From a checkpoint of a small image classifier.
Model: 14.2M parameters, 32-pixel images, arch vit, norm rmsnorm, activation relu, moe top_k, num experts 16, patch size [4, 4], layers 12, width 256.
Data: trained on capsule endoscopy frames (Kvasir-Capsule), 42238 training examples, 40.5 epochs.
Rows from expert 14 of block 7, named by matrix and row number. Rows with one number belong to one neuron. Each number is 50 + 12 x the weight over its row's rms, rounded and kept within 0 to 99. All counts start at 0. After the name is the row's rms in percent of the matrix's.
# up: expert up (model.blocks.7.mlp.up, 16x128x256), inputs 0-51
# down: expert down (model.blocks.7.mlp.down, 16x256x128, transposed), outputs 0-51
up.11 030:34 45 10 59 12 62 64 48 45 52 60 31 51 41 47 43 64 60 46 32 38 43 54 48 38 26 60 63 52 53 49 46 46 43 50 36 56 39 64 48 54 56 53 20 65 59 57 39 58 51 59 38
up.12 144:72 59 65 66 48 31 35 62 56 30 49 41 27 34 51 54 69 47 50 56 53 29 42 56 36 52 40 43 47 62 34 63 36 49 58 70 51 62 53 59 65 35 37 61 33 43 53 32 54 54 44 56
up.13 055:48 39 42 51 41 57 68 40 57 49 40 41 40 45 48 48 51 55 48 46 44 46 44 50 46 47 30 48 56 46 48 47 45 49 65 30 54 50 68 42 47 56 46 03 55 57 47 47 44 40 47 43
up.14 033:38 10 45 57 41 65 45 46 33 59 57 24 28 50 48 55 40 62 44 42 44 32 47 46 53 31 58 42 50 49 42 53 40 54 46 49 63 47 64 41 47 56 61 18 62 42 58 56 55 34 51 43
up.15 037:31 51 35 56 27 55 60 40 71 57 52 52 41 58 37 47 53 66 48 52 44 59 44 49 44 34 37 45 39 41 60 44 50 60 59 49 53 74 59 57 42 58 48 33 58 33 50 27 43 41 52 27
up.16 045:20 31 48 44 49 59 58 24 70 67 34 41 26 58 39 40 46 43 52 38 42 51 42 46 42 37 39 56 62 56 52 51 43 47 55 38 57 48 59 41 26 51 50 23 59 43 38 42 49 41 50 27
up.17 080:48 28 49 59 38 61 72 43 69 48 52 22 52 42 37 56 54 47 46 42 50 66 47 59 49 54 59 56 46 53 69 47 53 35 48 48 50 42 38 44 53 53 55 26 57 47 51 02 51 51 55 19
up.18 077:32 61 35 43 25 45 62 39 46 70 69 65 63 68 32 50 59 49 23 28 46 58 46 67 40 56 51 48 54 43 61 54 41 41 39 40 51 69 52 44 47 55 65 33 61 48 38 42 64 41 76 54
up.19 106:49 52 52 35 51 54 66 45 60 73 56 57 64 53 56 32 39 46 47 41 44 61 35 60 52 36 67 51 42 35 57 48 52 51 56 33 49 60 65 46 22 72 43 31 51 54 24 37 00 57 39 47
up.20 060:53 35 54 37 40 78 78 29 57 56 43 40 45 44 34 31 49 45 53 40 42 43 51 50 44 50 40 50 38 53 51 49 51 43 52 46 89 42 55 38 48 45 40 18 39 66 54 45 31 58 48 34
up.21 034:54 51 63 45 42 64 38 51 57 54 53 44 42 55 49 53 54 57 59 41 42 31 73 49 44 53 39 52 52 54 56 58 64 46 57 40 53 51 43 48 48 44 39 07 60 46 44 53 50 38 45 42
up.22 121:38 48 45 48 33 63 58 51 49 69 61 45 48 63 49 58 52 56 39 60 34 60 46 64 53 60 34 56 40 41 49 63 88 51 46 26 46 38 47 22 54 35 39 47 64 39 53 52 50 59 69 44
up.23 031:31 45 38 53 37 51 61 62 45 49 57 61 49 36 48 39 54 58 50 47 17 44 63 57 44 55 38 54 49 48 57 45 47 49 64 37 64 39 54 51 51 52 51 00 62 56 53 34 57 38 60 37
up.24 161:68 58 57 29 55 35 48 60 35 41 41 69 50 47 56 61 68 41 60 39 64 33 46 38 42 67 66 36 47 56 44 41 41 51 51 60 59 38 51 67 56 53 47 48 34 56 51 45 44 54 39 51
up.25 072:57 29 31 38 59 60 76 37 43 44 37 56 42 59 57 44 54 67 62 36 33 41 59 48 50 61 61 65 48 44 56 37 53 46 39 51 69 49 39 50 26 56 61 39 61 59 52 62 52 36 43 53
up.26 083:53 12 44 53 37 58 64 53 67 59 51 30 60 53 52 14 40 56 32 47 29 50 50 66 53 24 56 69 50 50 46 57 57 57 50 49 57 68 64 25 29 56 60 41 45 59 35 31 41 47 43 40
up.27 087:46 40 54 38 41 49 58 44 48 72 53 63 57 46 27 40 49 61 32 14 42 40 60 65 43 40 45 47 33 42 61 46 51 18 29 42 67 56 51 49 43 63 57 20 50 62 35 48 43 43 51 25
up.28 110:44 38 52 55 12 49 54 48 61 59 61 50 47 41 37 42 50 47 30 39 44 61 35 50 45 44 44 57 51 40 52 37 23 37 40 59 53 67 72 52 44 77 42 32 52 57 51 35 60 41 56 36
up.29 039:37 12 47 62 25 43 62 53 46 53 43 47 45 44 48 45 52 31 58 37 42 50 45 54 43 30 41 63 33 44 56 31 54 41 47 54 61 46 48 55 42 38 49 06 61 49 48 45 49 45 48 40
up.30 041:39 32 53 53 50 55 79 43 64 45 45 39 41 47 46 28 44 58 50 43 43 56 38 31 50 35 65 89 55 51 60 34 49 47 61 34 45 71 59 40 20 43 44 07 60 54 59 61 48 64 48 44
up.31 097:33 41 58 32 27 52 54 59 46 79 42 54 61 44 27 34 35 68 32 33 31 37 49 36 45 43 44 62 40 33 51 45 41 40 47 30 68 77 67 53 37 55 40 40 57 47 44 45 53 49 47 37
up.32 038:50 27 50 46 51 50 61 57 56 59 47 36 35 57 42 38 42 43 50 34 46 61 53 34 41 40 65 54 44 47 48 53 54 53 54 37 79 43 55 51 51 50 35 17 50 63 41 34 39 59 50 42
up.33 106:63 47 38 75 53 51 51 46 51 51 35 39 30 71 84 45 59 63 45 62 23 49 44 62 79 47 50 51 49 60 48 63 63 65 52 54 40 56 67 48 40 51 56 51 59 48 31 44 43 26 35 67
up.34 078:51 42 33 28 28 46 61 39 56 69 57 54 50 55 35 48 51 63 43 32 36 38 48 62 38 54 49 45 33 35 59 61 44 34 52 43 59 57 59 47 46 56 51 17 59 57 31 39 50 43 53 26
up.35 058:41 36 50 68 27 67 66 52 83 71 46 29 67 53 52 53 59 61 35 59 36 71 39 57 53 45 58 63 49 42 69 45 47 45 51 46 40 55 75 32 33 48 57 36 56 47 52 39 39 33 35 50
up.36 120:65 60 56 40 36 39 52 51 32 21 45 63 43 48 52 57 72 34 59 49 66 38 50 37 37 74 50 38 47 56 41 43 32 54 50 66 49 44 65 64 69 44 50 59 47 60 61 46 53 44 48 55
up.37 077:52 29 28 49 39 54 61 17 68 50 47 38 45 47 45 34 49 63 48 31 39 56 48 64 49 39 33 59 42 53 55 43 52 55 56 54 57 58 57 40 36 59 47 15 66 54 43 44 28 38 53 28
up.38 082:24 12 44 48 37 56 57 45 68 52 21 47 46 47 51 49 56 53 61 51 41 61 51 43 56 47 48 62 39 55 63 45 52 46 51 44 51 54 54 28 48 59 38 08 51 49 51 47 45 18 42 38
up.39 081:52 47 51 51 55 67 51 51 66 61 65 36 54 35 34 32 40 67 28 40 37 51 50 58 60 44 45 59 33 44 50 56 52 35 60 44 61 61 39 30 59 57 33 36 51 41 42 33 51 46 57 31
up.40 180:41 41 35 39 34 59 69 33 41 66 65 54 75 62 50 50 44 64 42 38 43 42 39 63 44 37 63 56 51 57 64 23 52 53 35 50 61 37 48 54 48 66 59 41 57 75 50 49 39 67 55 46
up.41 045:49 23 52 47 38 55 61 37 46 62 39 43 40 55 47 44 49 61 29 44 44 47 45 53 57 36 47 62 52 49 55 40 61 58 50 39 44 51 57 43 47 49 34 22 57 59 33 53 44 32 46 48
up.42 079:46 29 51 32 38 58 76 43 65 59 50 24 46 43 45 29 50 50 39 29 40 51 43 75 43 26 31 61 44 60 57 51 58 50 47 31 62 48 81 34 54 62 45 20 51 63 48 15 32 41 48 33
up.43 036:36 40 43 57 54 54 68 39 44 43 46 53 50 49 41 46 42 36 57 58 44 41 51 49 68 28 49 48 00 32 52 57 59 59 59 41 49 51 73 44 32 53 52 45 61 47 34 27 49 62 80 48
up.44 134:67 48 57 44 49 42 49 61 44 30 44 47 44 39 65 62 60 48 77 55 60 22 33 50 31 53 55 56 52 78 51 50 59 56 53 65 46 38 56 57 63 43 48 58 38 61 38 31 45 51 34 48
up.45 035:54 18 48 60 53 52 64 32 42 49 50 37 45 41 52 31 43 63 37 48 51 62 51 60 51 46 48 39 49 14 61 51 55 60 61 35 53 62 71 41 50 49 46 17 63 55 53 42 46 51 46 17
up.46 101:55 50 34 69 46 53 61 46 62 68 64 42 67 51 41 28 50 44 36 38 33 61 55 67 50 54 58 39 53 39 49 63 58 54 52 23 61 50 59 34 43 33 48 23 48 48 61 32 31 63 49 45
up.47 054:41 14 34 58 42 73 64 35 72 49 37 34 61 46 50 49 45 47 47 52 45 45 50 53 48 37 65 59 53 48 74 51 50 61 48 42 45 50 51 37 46 39 53 15 55 65 39 42 43 26 41 25
up.48 037:50 33 41 62 41 73 72 27 54 43 56 53 50 46 44 44 53 56 43 52 32 33 43 44 51 35 45 49 66 51 75 34 54 28 57 46 62 58 75 53 30 54 46 27 51 41 51 50 48 31 59 46
up.49 040:50 19 54 55 45 65 60 31 49 51 54 44 28 44 45 48 34 47 48 33 24 54 49 52 49 35 37 36 43 39 60 50 47 47 66 35 77 46 62 52 43 56 45 10 74 60 51 50 26 51 52 17
up.50 094:55 30 51 17 52 55 51 33 49 60 40 58 55 56 35 33 54 49 44 32 57 44 52 72 37 24 65 47 50 32 40 36 38 42 47 56 80 55 60 57 31 68 50 42 58 62 46 33 37 66 50 37
up.51 048:41 28 43 51 55 67 92 46 71 49 47 44 53 46 43 47 57 54 53 53 56 59 49 56 47 54 52 52 48 45 49 52 51 24 56 47 59 39 45 35 50 44 56 22 65 39 50 49 15 62 40 39
up.52 142:55 48 58 30 16 35 50 56 43 65 68 67 69 41 35 70 54 46 35 40 67 61 40 53 38 35 59 56 33 31 61 29 46 30 28 59 53 46 66 59 58 63 42 50 54 77 51 40 45 50 65 34
up.53 039:35 45 58 39 46 51 68 49 64 48 44 28 64 52 60 49 52 52 51 45 64 39 61 50 39 55 47 53 45 56 54 48 55 48 64 53 50 50 52 32 50 46 48 21 47 65 24 43 44 48 46 36
up.54 036:49 39 52 51 53 69 47 48 54 46 52 43 48 41 54 43 37 55 50 54 56 52 61 52 40 30 58 48 53 36 47 44 46 50 40 35 55 57 42 29 37 56 43 20 37 41 48 50 46 36 41 32
up.55 080:49 20 35 28 54 62 62 27 53 62 52 60 59 67 36 22 57 56 23 24 41 39 50 65 36 44 52 59 51 32 47 45 41 42 54 42 83 59 47 59 29 70 47 24 58 52 34 31 30 38 57 42
up.56 136:54 54 54 29 20 36 53 52 41 64 72 64 65 43 36 70 54 42 35 42 75 61 36 44 35 32 53 49 32 34 57 40 40 31 36 64 48 43 64 56 67 58 44 50 49 68 46 39 48 50 66 37
up.57 035:59 37 62 60 52 14 47 71 48 54 54 30 44 59 29 57 46 62 44 44 46 34 42 47 57 47 36 50 47 77 73 40 56 50 45 41 50 56 65 35 39 57 37 37 64 50 62 41 33 56 61 44
up.58 161:71 53 55 74 52 37 39 57 61 27 47 36 26 37 57 49 68 53 55 62 53 34 40 60 39 51 44 51 40 71 42 58 44 45 63 70 49 50 48 57 68 31 37 65 33 43 52 34 52 49 44 61
up.59 165:64 60 61 57 34 30 42 65 45 33 52 48 33 27 53 71 67 53 61 53 59 29 42 42 32 60 37 45 31 73 47 45 42 45 45 72 39 40 55 66 73 34 32 58 40 49 55 42 49 52 45 49
up.60 041:51 52 51 21 43 57 72 45 54 60 56 52 46 46 25 51 59 45 43 43 49 47 40 50 53 57 52 46 32 48 46 51 36 47 46 45 47 41 82 39 37 52 47 21 70 53 47 41 50 29 46 50
up.61 045:43 45 45 47 51 61 52 41 57 52 63 42 47 45 34 46 60 42 25 53 46 74 54 74 44 34 62 52 42 38 41 74 55 34 53 47 61 42 62 28 52 52 44 38 61 54 57 28 46 57 53 55
up.62 059:39 51 41 35 35 57 67 42 53 64 45 47 56 54 35 54 51 50 46 48 41 44 46 53 47 46 42 52 36 42 53 47 46 30 52 36 55 68 51 46 51 58 42 19 68 37 44 47 41 40 52 36
up.63 085:44 32 42 39 39 60 55 45 63 84 58 39 52 57 29 32 41 58 39 35 31 49 34 48 50 30 48 57 43 35 55 52 36 41 44 51 63 72 61 44 34 70 43 23 58 54 44 42 50 37 46 22
up.64 131:54 41 46 54 39 50 41 58 42 42 52 50 45 45 59 59 43 55 54 64 47 34 41 52 45 38 50 63 44 57 48 41 56 55 38 60 35 62 43 59 46 36 45 62 53 63 42 65 51 49 29 53
up.65 134:64 36 48 30 37 45 52 31 45 37 27 58 37 42 42 52 71 49 62 30 49 29 46 48 29 47 50 50 58 55 53 27 27 42 50 66 65 54 58 67 42 77 46 51 45 64 46 52 51 31 36 42
up.66 112:69 65 67 52 51 49 36 49 36 42 42 68 65 39 55 64 69 32 56 45 65 29 52 31 48 67 59 30 58 47 50 42 34 47 40 65 40 33 55 67 54 65 47 62 27 55 49 49 54 35 46 48
up.67 087:33 39 51 48 38 52 57 45 62 60 64 57 46 41 36 44 54 74 14 35 49 62 45 58 41 29 47 57 39 45 46 51 46 40 55 43 54 63 42 37 43 62 31 34 64 37 35 32 48 58 65 40
up.68 223:68 60 64 60 39 32 41 65 47 32 57 44 34 31 53 62 71 45 50 55 60 37 33 41 34 54 46 40 41 70 39 54 38 48 55 69 40 46 64 62 67 34 29 62 32 43 56 36 50 55 52 54
up.69 129:70 56 57 28 53 32 38 64 35 42 58 68 65 62 59 56 62 45 54 44 68 30 36 45 37 56 67 45 47 43 41 46 50 51 54 60 49 58 56 70 53 53 50 59 39 55 40 46 41 46 46 57
up.70 141:63 59 62 28 52 37 51 56 38 53 57 70 65 54 47 43 53 32 50 41 60 28 42 34 48 66 63 33 59 43 44 49 33 59 54 54 54 53 65 69 50 64 51 49 38 54 59 44 53 40 55 49
up.71 037:43 39 55 43 42 56 66 51 59 42 43 44 42 24 60 46 64 57 51 44 42 56 45 56 41 25 28 56 42 38 49 41 51 39 42 39 52 51 78 39 50 42 51 27 57 50 50 43 38 55 53 46
up.72 089:36 29 41 45 24 73 64 24 57 63 57 49 66 60 42 46 38 53 34 38 53 53 47 57 48 34 63 49 76 30 67 29 42 45 47 47 53 49 54 47 43 78 63 42 54 65 45 64 38 42 57 33
up.73 029:36 14 43 45 44 54 51 48 64 42 49 59 41 61 46 49 34 54 62 44 46 52 46 47 48 47 21 59 51 43 41 40 41 37 49 46 47 40 51 53 24 39 59 24 63 53 53 27 45 52 36 42
down.11 033:53 47 27 42 39 57 42 51 56 65 58 48 69 42 50 71 56 40 46 42 28 45 54 36 46 67 52 56 57 40 75 43 39 54 43 52 35 58 69 39 31 37 62 54 66 54 48 62 38 51 67 55
down.12 163:48 65 55 83 39 58 32 40 52 53 66 41 50 63 43 42 44 31 28 42 41 65 54 61 68 52 33 35 66 38 29 56 45 78 47 47 35 43 52 55 49 36 59 71 57 48 69 40 64 55 78 51
down.13 055:43 55 70 54 50 56 44 57 55 23 51 46 29 55 59 55 54 50 50 52 53 51 63 41 58 50 51 60 47 49 54 56 57 45 62 58 40 52 47 58 64 51 25 56 52 48 56 53 54 44 50 81
down.14 030:56 45 49 24 45 55 57 23 47 37 36 52 36 53 73 58 35 61 72 42 36 60 33 61 90 48 33 47 73 59 36 71 32 50 41 59 54 53 58 50 48 50 46 47 52 34 58 66 30 54 59 49
down.15 039:56 58 52 38 38 74 63 35 46 46 50 51 53 37 33 55 59 47 40 29 51 49 39 48 63 66 45 34 50 34 45 41 29 44 43 50 43 71 43 61 40 57 56 54 59 50 44 40 52 47 62 52
down.16 042:48 29 42 63 20 62 57 54 58 67 40 45 58 29 60 30 46 56 59 57 43 68 47 53 62 44 60 58 43 74 48 39 50 51 33 44 61 53 36 51 37 44 77 68 59 47 49 52 22 66 47 49
down.17 067:47 42 45 57 42 53 33 42 51 70 39 35 73 55 66 57 41 61 35 62 45 58 39 57 60 32 55 81 50 43 59 48 67 57 47 62 56 51 51 42 42 53 64 72 49 83 39 67 51 55 56 60
down.18 067:51 20 43 57 35 58 59 52 51 47 44 47 50 45 53 34 42 38 42 62 60 21 36 42 58 54 48 67 61 51 80 45 65 48 36 60 49 69 54 60 36 53 40 44 48 44 63 50 63 38 40 54
down.19 092:49 70 45 31 56 42 50 50 53 56 58 47 52 59 53 48 49 59 60 52 61 72 76 49 32 63 52 41 29 60 25 41 48 33 79 41 72 37 35 42 60 52 52 35 57 34 49 49 33 71 48 62
down.20 055:56 35 52 81 50 73 44 62 62 62 57 58 71 50 29 58 53 52 48 59 52 68 51 46 53 47 63 64 44 37 66 42 56 22 48 42 38 38 24 62 40 40 57 45 51 55 57 58 44 63 43 66
down.21 039:52 47 44 72 51 53 60 33 55 46 61 40 50 47 50 78 52 46 49 56 48 52 58 62 59 51 60 51 49 49 42 50 38 53 47 48 53 46 25 58 44 43 47 57 54 43 64 47 51 53 53 48
down.22 111:65 60 38 72 53 47 21 55 57 54 53 26 52 48 75 62 26 64 37 59 36 53 39 60 68 41 45 56 53 45 45 65 43 71 66 54 26 73 49 62 55 44 49 71 28 50 35 55 50 45 41 61
down.23 038:52 49 58 42 57 49 51 66 46 39 67 53 48 54 57 61 75 43 54 43 40 41 51 52 46 59 47 12 43 42 50 73 49 32 46 55 46 56 53 61 42 52 63 48 54 55 44 62 38 56 48 61
down.24 156:47 54 58 73 27 66 50 45 74 50 68 30 56 62 47 44 64 34 25 36 34 60 47 68 47 51 38 30 62 47 38 54 48 60 41 73 43 43 45 53 57 50 57 54 45 39 61 26 65 53 70 32
down.25 091:51 51 55 59 43 40 29 51 31 57 37 63 50 32 62 73 48 42 49 50 60 53 47 38 60 50 47 52 63 41 60 46 51 39 40 57 34 50 62 63 52 59 53 62 45 59 38 56 58 24 41 57
down.26 075:50 57 48 44 44 43 38 64 34 63 62 54 56 39 48 86 42 48 47 40 62 42 47 36 54 47 45 38 44 39 42 47 44 66 52 48 38 51 61 63 45 69 56 63 55 46 56 55 65 45 51 86
down.27 073:37 59 69 35 42 58 56 54 24 59 66 64 38 41 44 32 52 47 46 32 51 49 32 47 54 53 46 45 55 36 46 60 45 65 47 47 61 51 66 54 41 64 34 51 44 46 40 43 41 69 60 49
down.28 096:58 64 39 67 23 38 61 49 64 64 63 38 60 53 39 42 39 55 38 46 43 60 34 66 52 41 46 56 33 38 37 62 57 46 58 63 61 62 51 22 60 26 47 60 39 45 59 21 49 65 58 37
down.29 040:56 60 58 48 47 44 27 41 51 32 50 62 47 39 44 63 45 64 69 35 58 40 79 67 34 48 48 52 89 31 68 57 52 52 44 78 49 39 47 54 39 71 49 51 42 60 51 38 52 59 58 65
down.30 042:63 51 54 48 43 47 36 47 45 48 51 62 77 46 64 50 58 54 39 42 28 49 40 30 52 67 60 26 44 52 48 71 61 53 48 45 33 56 53 43 53 59 43 18 46 46 46 45 53 21 61 52
down.31 090:46 55 63 70 39 60 40 71 44 67 72 38 47 44 63 65 50 48 41 34 31 61 56 42 71 55 45 30 50 45 50 42 43 46 42 45 44 41 45 55 61 51 45 54 38 34 60 43 41 52 64 51
down.32 034:35 58 41 61 49 42 50 51 62 28 52 54 60 31 58 48 42 58 49 52 35 67 36 50 62 33 43 61 54 44 83 60 43 53 49 98 67 49 49 65 36 59 44 48 39 39 69 44 34 37 52 53
down.33 126:52 65 63 51 60 61 46 38 48 51 42 70 52 42 65 38 57 31 56 62 65 65 56 46 56 59 69 38 55 32 44 56 39 61 50 33 43 33 48 42 37 56 70 53 48 56 49 59 44 54 47 59
down.34 067:39 58 57 44 33 48 48 41 36 51 58 59 59 61 47 48 37 46 42 33 60 42 64 42 38 53 32 49 56 38 47 42 51 44 33 50 61 58 56 61 47 61 61 54 42 65 66 45 51 62 82 29
down.35 055:68 55 45 35 50 53 59 40 62 39 45 51 43 54 56 29 66 41 56 38 54 47 53 49 23 52 60 34 51 56 37 52 40 62 65 57 53 68 48 52 47 58 58 79 48 65 54 19 37 50 35 38
down.36 133:45 59 46 77 33 66 59 57 45 61 72 45 67 65 56 46 39 34 16 49 46 69 43 71 62 38 42 45 62 46 44 58 56 51 31 64 45 44 57 42 48 47 61 64 47 56 58 22 64 52 81 44
down.37 051:54 37 36 40 44 75 57 60 59 53 67 55 64 40 37 26 59 45 30 56 50 54 45 56 56 36 45 55 47 44 58 37 49 24 34 39 77 50 34 39 30 48 74 44 35 45 36 44 50 75 53 53
down.38 068:42 37 47 59 47 67 51 54 60 74 51 34 34 47 60 63 51 59 48 54 32 58 44 55 72 47 46 55 62 58 50 43 64 66 55 28 23 18 37 63 56 50 48 48 60 55 61 52 51 44 55 57
down.39 070:54 50 30 67 76 56 48 54 70 33 28 19 46 46 75 46 63 50 60 53 20 45 62 64 47 55 48 48 72 74 35 69 59 54 48 54 60 48 38 38 40 49 52 71 50 44 67 51 48 41 42 55
down.40 180:33 38 40 33 37 51 55 55 34 60 48 72 79 37 43 67 41 48 60 58 65 42 55 30 53 64 62 60 36 30 62 33 62 38 47 37 57 35 52 42 58 41 67 51 72 63 60 67 48 61 61 49
down.41 032:42 21 50 53 67 52 52 41 54 48 36 40 34 71 75 61 48 76 41 45 74 57 47 64 52 70 58 63 47 40 47 67 56 46 45 59 38 48 39 55 50 54 51 45 53 84 32 63 36 54 35 54
down.42 065:53 49 38 38 49 68 53 36 59 63 64 45 56 58 46 28 71 48 09 47 55 48 41 66 45 51 50 45 40 59 43 38 36 35 48 41 67 42 17 57 56 43 54 28 46 55 41 46 38 60 40 51
down.43 038:57 55 60 48 47 44 42 64 47 53 68 51 55 15 44 71 45 67 56 49 23 50 51 63 80 55 58 41 47 56 45 47 43 57 29 46 45 41 40 44 45 45 40 57 48 63 58 51 47 53 28 46
down.44 146:41 54 54 81 31 67 31 52 57 59 69 42 74 64 52 51 43 37 19 57 34 71 41 65 67 40 47 46 62 37 47 53 61 64 38 57 31 44 39 57 51 40 57 70 62 48 60 39 68 47 73 52
down.45 047:73 55 52 46 58 44 70 61 49 55 60 46 88 47 51 47 56 66 51 57 48 54 51 19 46 47 60 51 49 61 47 49 17 41 53 50 54 85 37 45 48 53 54 48 54 38 58 52 23 50 65 37
down.46 099:57 44 34 59 60 43 54 39 56 41 44 33 49 59 74 61 54 68 47 67 38 46 33 76 54 46 49 73 49 53 59 62 70 53 73 46 44 49 53 38 45 43 63 71 36 46 31 61 36 57 35 67
down.47 045:63 39 40 37 53 35 51 60 54 54 30 46 53 52 64 45 44 51 46 60 35 27 47 81 53 52 70 45 64 83 55 54 46 49 51 56 53 62 59 64 36 48 78 68 44 75 39 57 52 59 47 51
down.48 039:39 49 38 59 57 45 47 39 57 54 52 51 52 44 31 40 28 56 50 62 49 56 41 55 47 54 35 50 53 39 46 61 59 67 53 39 65 75 46 38 34 36 48 56 41 41 60 55 44 65 56 57
down.49 040:44 60 66 57 57 53 45 69 61 50 48 45 36 46 52 62 42 54 76 54 41 46 44 47 66 72 31 34 50 46 51 77 54 42 37 58 53 52 55 57 68 53 37 47 57 37 27 43 44 59 51 45
down.50 112:42 45 47 77 40 67 50 49 39 57 66 40 62 73 64 42 47 54 33 41 35 67 44 52 76 45 52 62 61 43 48 53 76 64 54 53 47 45 40 39 40 42 46 59 49 43 50 37 55 50 78 56
down.51 040:52 60 39 65 68 54 59 52 48 61 24 36 61 36 55 48 51 61 58 65 40 59 44 47 50 43 54 57 42 59 59 63 47 55 56 42 55 36 40 49 49 50 60 48 46 47 48 36 53 47 23 65
down.52 132:42 58 56 64 15 63 58 60 39 51 68 59 76 61 35 46 39 33 22 38 39 62 41 47 71 45 45 53 57 44 58 33 54 55 35 71 44 45 59 47 47 50 45 63 53 43 59 39 62 54 71 43
down.53 042:51 42 52 59 47 53 44 50 38 53 32 48 58 49 63 45 56 37 55 64 47 45 58 48 41 30 55 25 56 47 59 48 62 45 48 50 52 44 13 60 48 52 55 56 61 60 47 00 52 50 45 63
down.54 035:66 58 58 54 40 35 58 55 30 60 58 43 33 91 48 46 25 60 47 42 56 26 64 47 39 52 66 39 60 48 53 37 42 44 34 60 70 33 64 55 44 55 82 44 45 49 37 58 52 52 47 49
down.55 078:38 45 63 51 45 64 39 53 38 49 67 26 43 50 55 43 38 36 38 44 43 43 47 49 62 54 44 41 62 36 49 42 43 53 56 49 57 48 47 67 46 67 46 49 32 56 62 51 48 49 56 54
down.56 129:36 50 53 68 16 55 65 51 46 55 74 58 75 61 35 42 30 33 27 34 47 59 45 49 61 49 45 52 54 35 65 35 55 60 36 67 49 42 61 51 41 54 51 59 50 57 71 33 53 59 78 31
down.57 039:61 46 61 60 39 20 40 53 45 66 48 63 59 30 51 60 44 32 33 56 40 71 31 56 46 40 56 63 40 52 46 51 59 48 55 79 65 48 71 63 27 62 49 32 46 60 41 45 50 55 57 50
down.58 185:48 62 43 75 44 57 28 37 44 50 59 47 54 65 49 45 41 28 33 48 44 65 51 59 72 53 39 42 74 36 35 54 53 73 49 45 30 45 53 55 51 37 63 76 60 56 67 48 70 44 71 59
down.59 167:47 56 39 75 36 59 40 46 49 54 66 41 62 60 45 41 45 32 25 54 41 67 43 54 65 52 36 40 61 42 31 61 57 64 50 44 39 49 56 53 65 34 56 57 61 35 75 34 72 39 74 45
down.60 040:47 45 42 29 71 52 48 54 45 54 33 54 28 63 49 21 47 16 57 62 27 39 47 61 51 62 42 40 59 68 28 41 45 70 47 37 53 52 49 61 37 53 51 46 53 44 60 49 58 46 49 49
down.61 046:50 65 62 53 57 63 41 56 24 48 62 33 44 46 49 46 18 56 43 58 47 51 43 46 67 37 34 37 61 66 59 64 50 63 51 36 27 38 45 54 63 39 63 41 67 28 65 50 40 23 50 49
down.62 040:46 53 63 46 47 47 53 62 50 56 54 54 30 45 45 42 38 64 34 72 51 63 47 23 42 52 31 43 40 42 39 44 43 55 39 37 53 44 55 43 55 48 47 60 69 39 54 45 49 56 24 65
down.63 077:48 29 65 53 40 58 52 64 48 55 65 54 73 38 40 47 47 52 47 37 66 43 35 29 45 64 60 47 37 49 56 43 56 45 53 62 52 56 51 58 62 50 52 49 42 53 37 50 40 69 62 36
down.64 163:44 61 41 58 33 41 60 72 29 78 65 67 88 58 52 61 30 54 27 46 49 72 45 43 75 44 49 53 47 31 49 60 62 59 36 43 44 53 61 34 66 36 38 69 54 49 53 46 54 44 70 68
down.65 143:46 50 53 79 21 62 33 63 52 79 79 46 73 66 51 43 39 43 13 42 52 75 38 66 72 42 46 59 63 31 53 64 68 60 46 48 36 53 50 49 51 45 50 53 54 52 46 26 66 54 81 54
down.66 132:57 49 58 80 37 62 42 45 61 36 56 34 53 63 46 45 43 31 24 50 36 61 59 77 57 34 31 45 57 47 37 56 58 63 40 76 34 37 43 52 51 44 52 67 48 52 71 26 72 54 75 42
down.67 068:45 36 54 60 39 57 48 59 55 60 42 49 11 58 56 46 38 34 45 46 39 57 51 22 60 49 13 17 50 69 58 38 44 58 38 32 54 45 45 48 46 62 56 51 53 42 72 60 47 60 30 36
down.68 202:42 59 46 77 30 59 45 39 52 53 71 42 56 57 35 36 43 30 32 46 42 61 47 52 58 52 32 39 62 47 35 61 55 71 49 47 37 49 57 50 66 37 56 59 59 43 76 35 71 44 77 48
down.69 143:46 52 53 87 32 59 42 60 58 65 72 33 51 49 48 51 47 41 22 37 33 66 49 54 62 50 46 39 57 44 51 44 51 46 37 62 48 39 48 58 65 46 49 65 52 34 68 31 65 48 76 41
down.70 141:55 53 62 80 28 62 38 51 65 52 65 35 56 60 51 49 50 39 25 29 32 60 47 62 59 44 33 37 58 54 46 42 47 51 23 61 44 40 36 59 52 56 50 64 55 45 65 35 64 57 70 47
down.71 043:46 53 54 53 35 61 44 59 47 64 47 50 25 47 55 74 44 60 62 42 55 55 49 38 52 43 28 52 41 47 77 21 48 52 42 41 67 48 44 60 25 53 43 32 48 43 52 51 57 46 25 47
down.72 062:57 63 26 38 54 50 58 40 28 51 48 66 65 65 52 40 47 37 57 40 68 48 57 57 48 52 59 63 45 56 41 50 60 57 31 56 54 55 45 63 61 71 60 60 67 64 68 52 51 41 50 39
down.73 032:40 51 43 32 84 59 49 53 49 60 58 49 52 25 42 44 57 38 48 47 37 62 46 49 31 46 48 64 57 49 39 67 48 41 65 47 59 61 64 49 75 42 56 67 10 53 46 49 56 55 57 51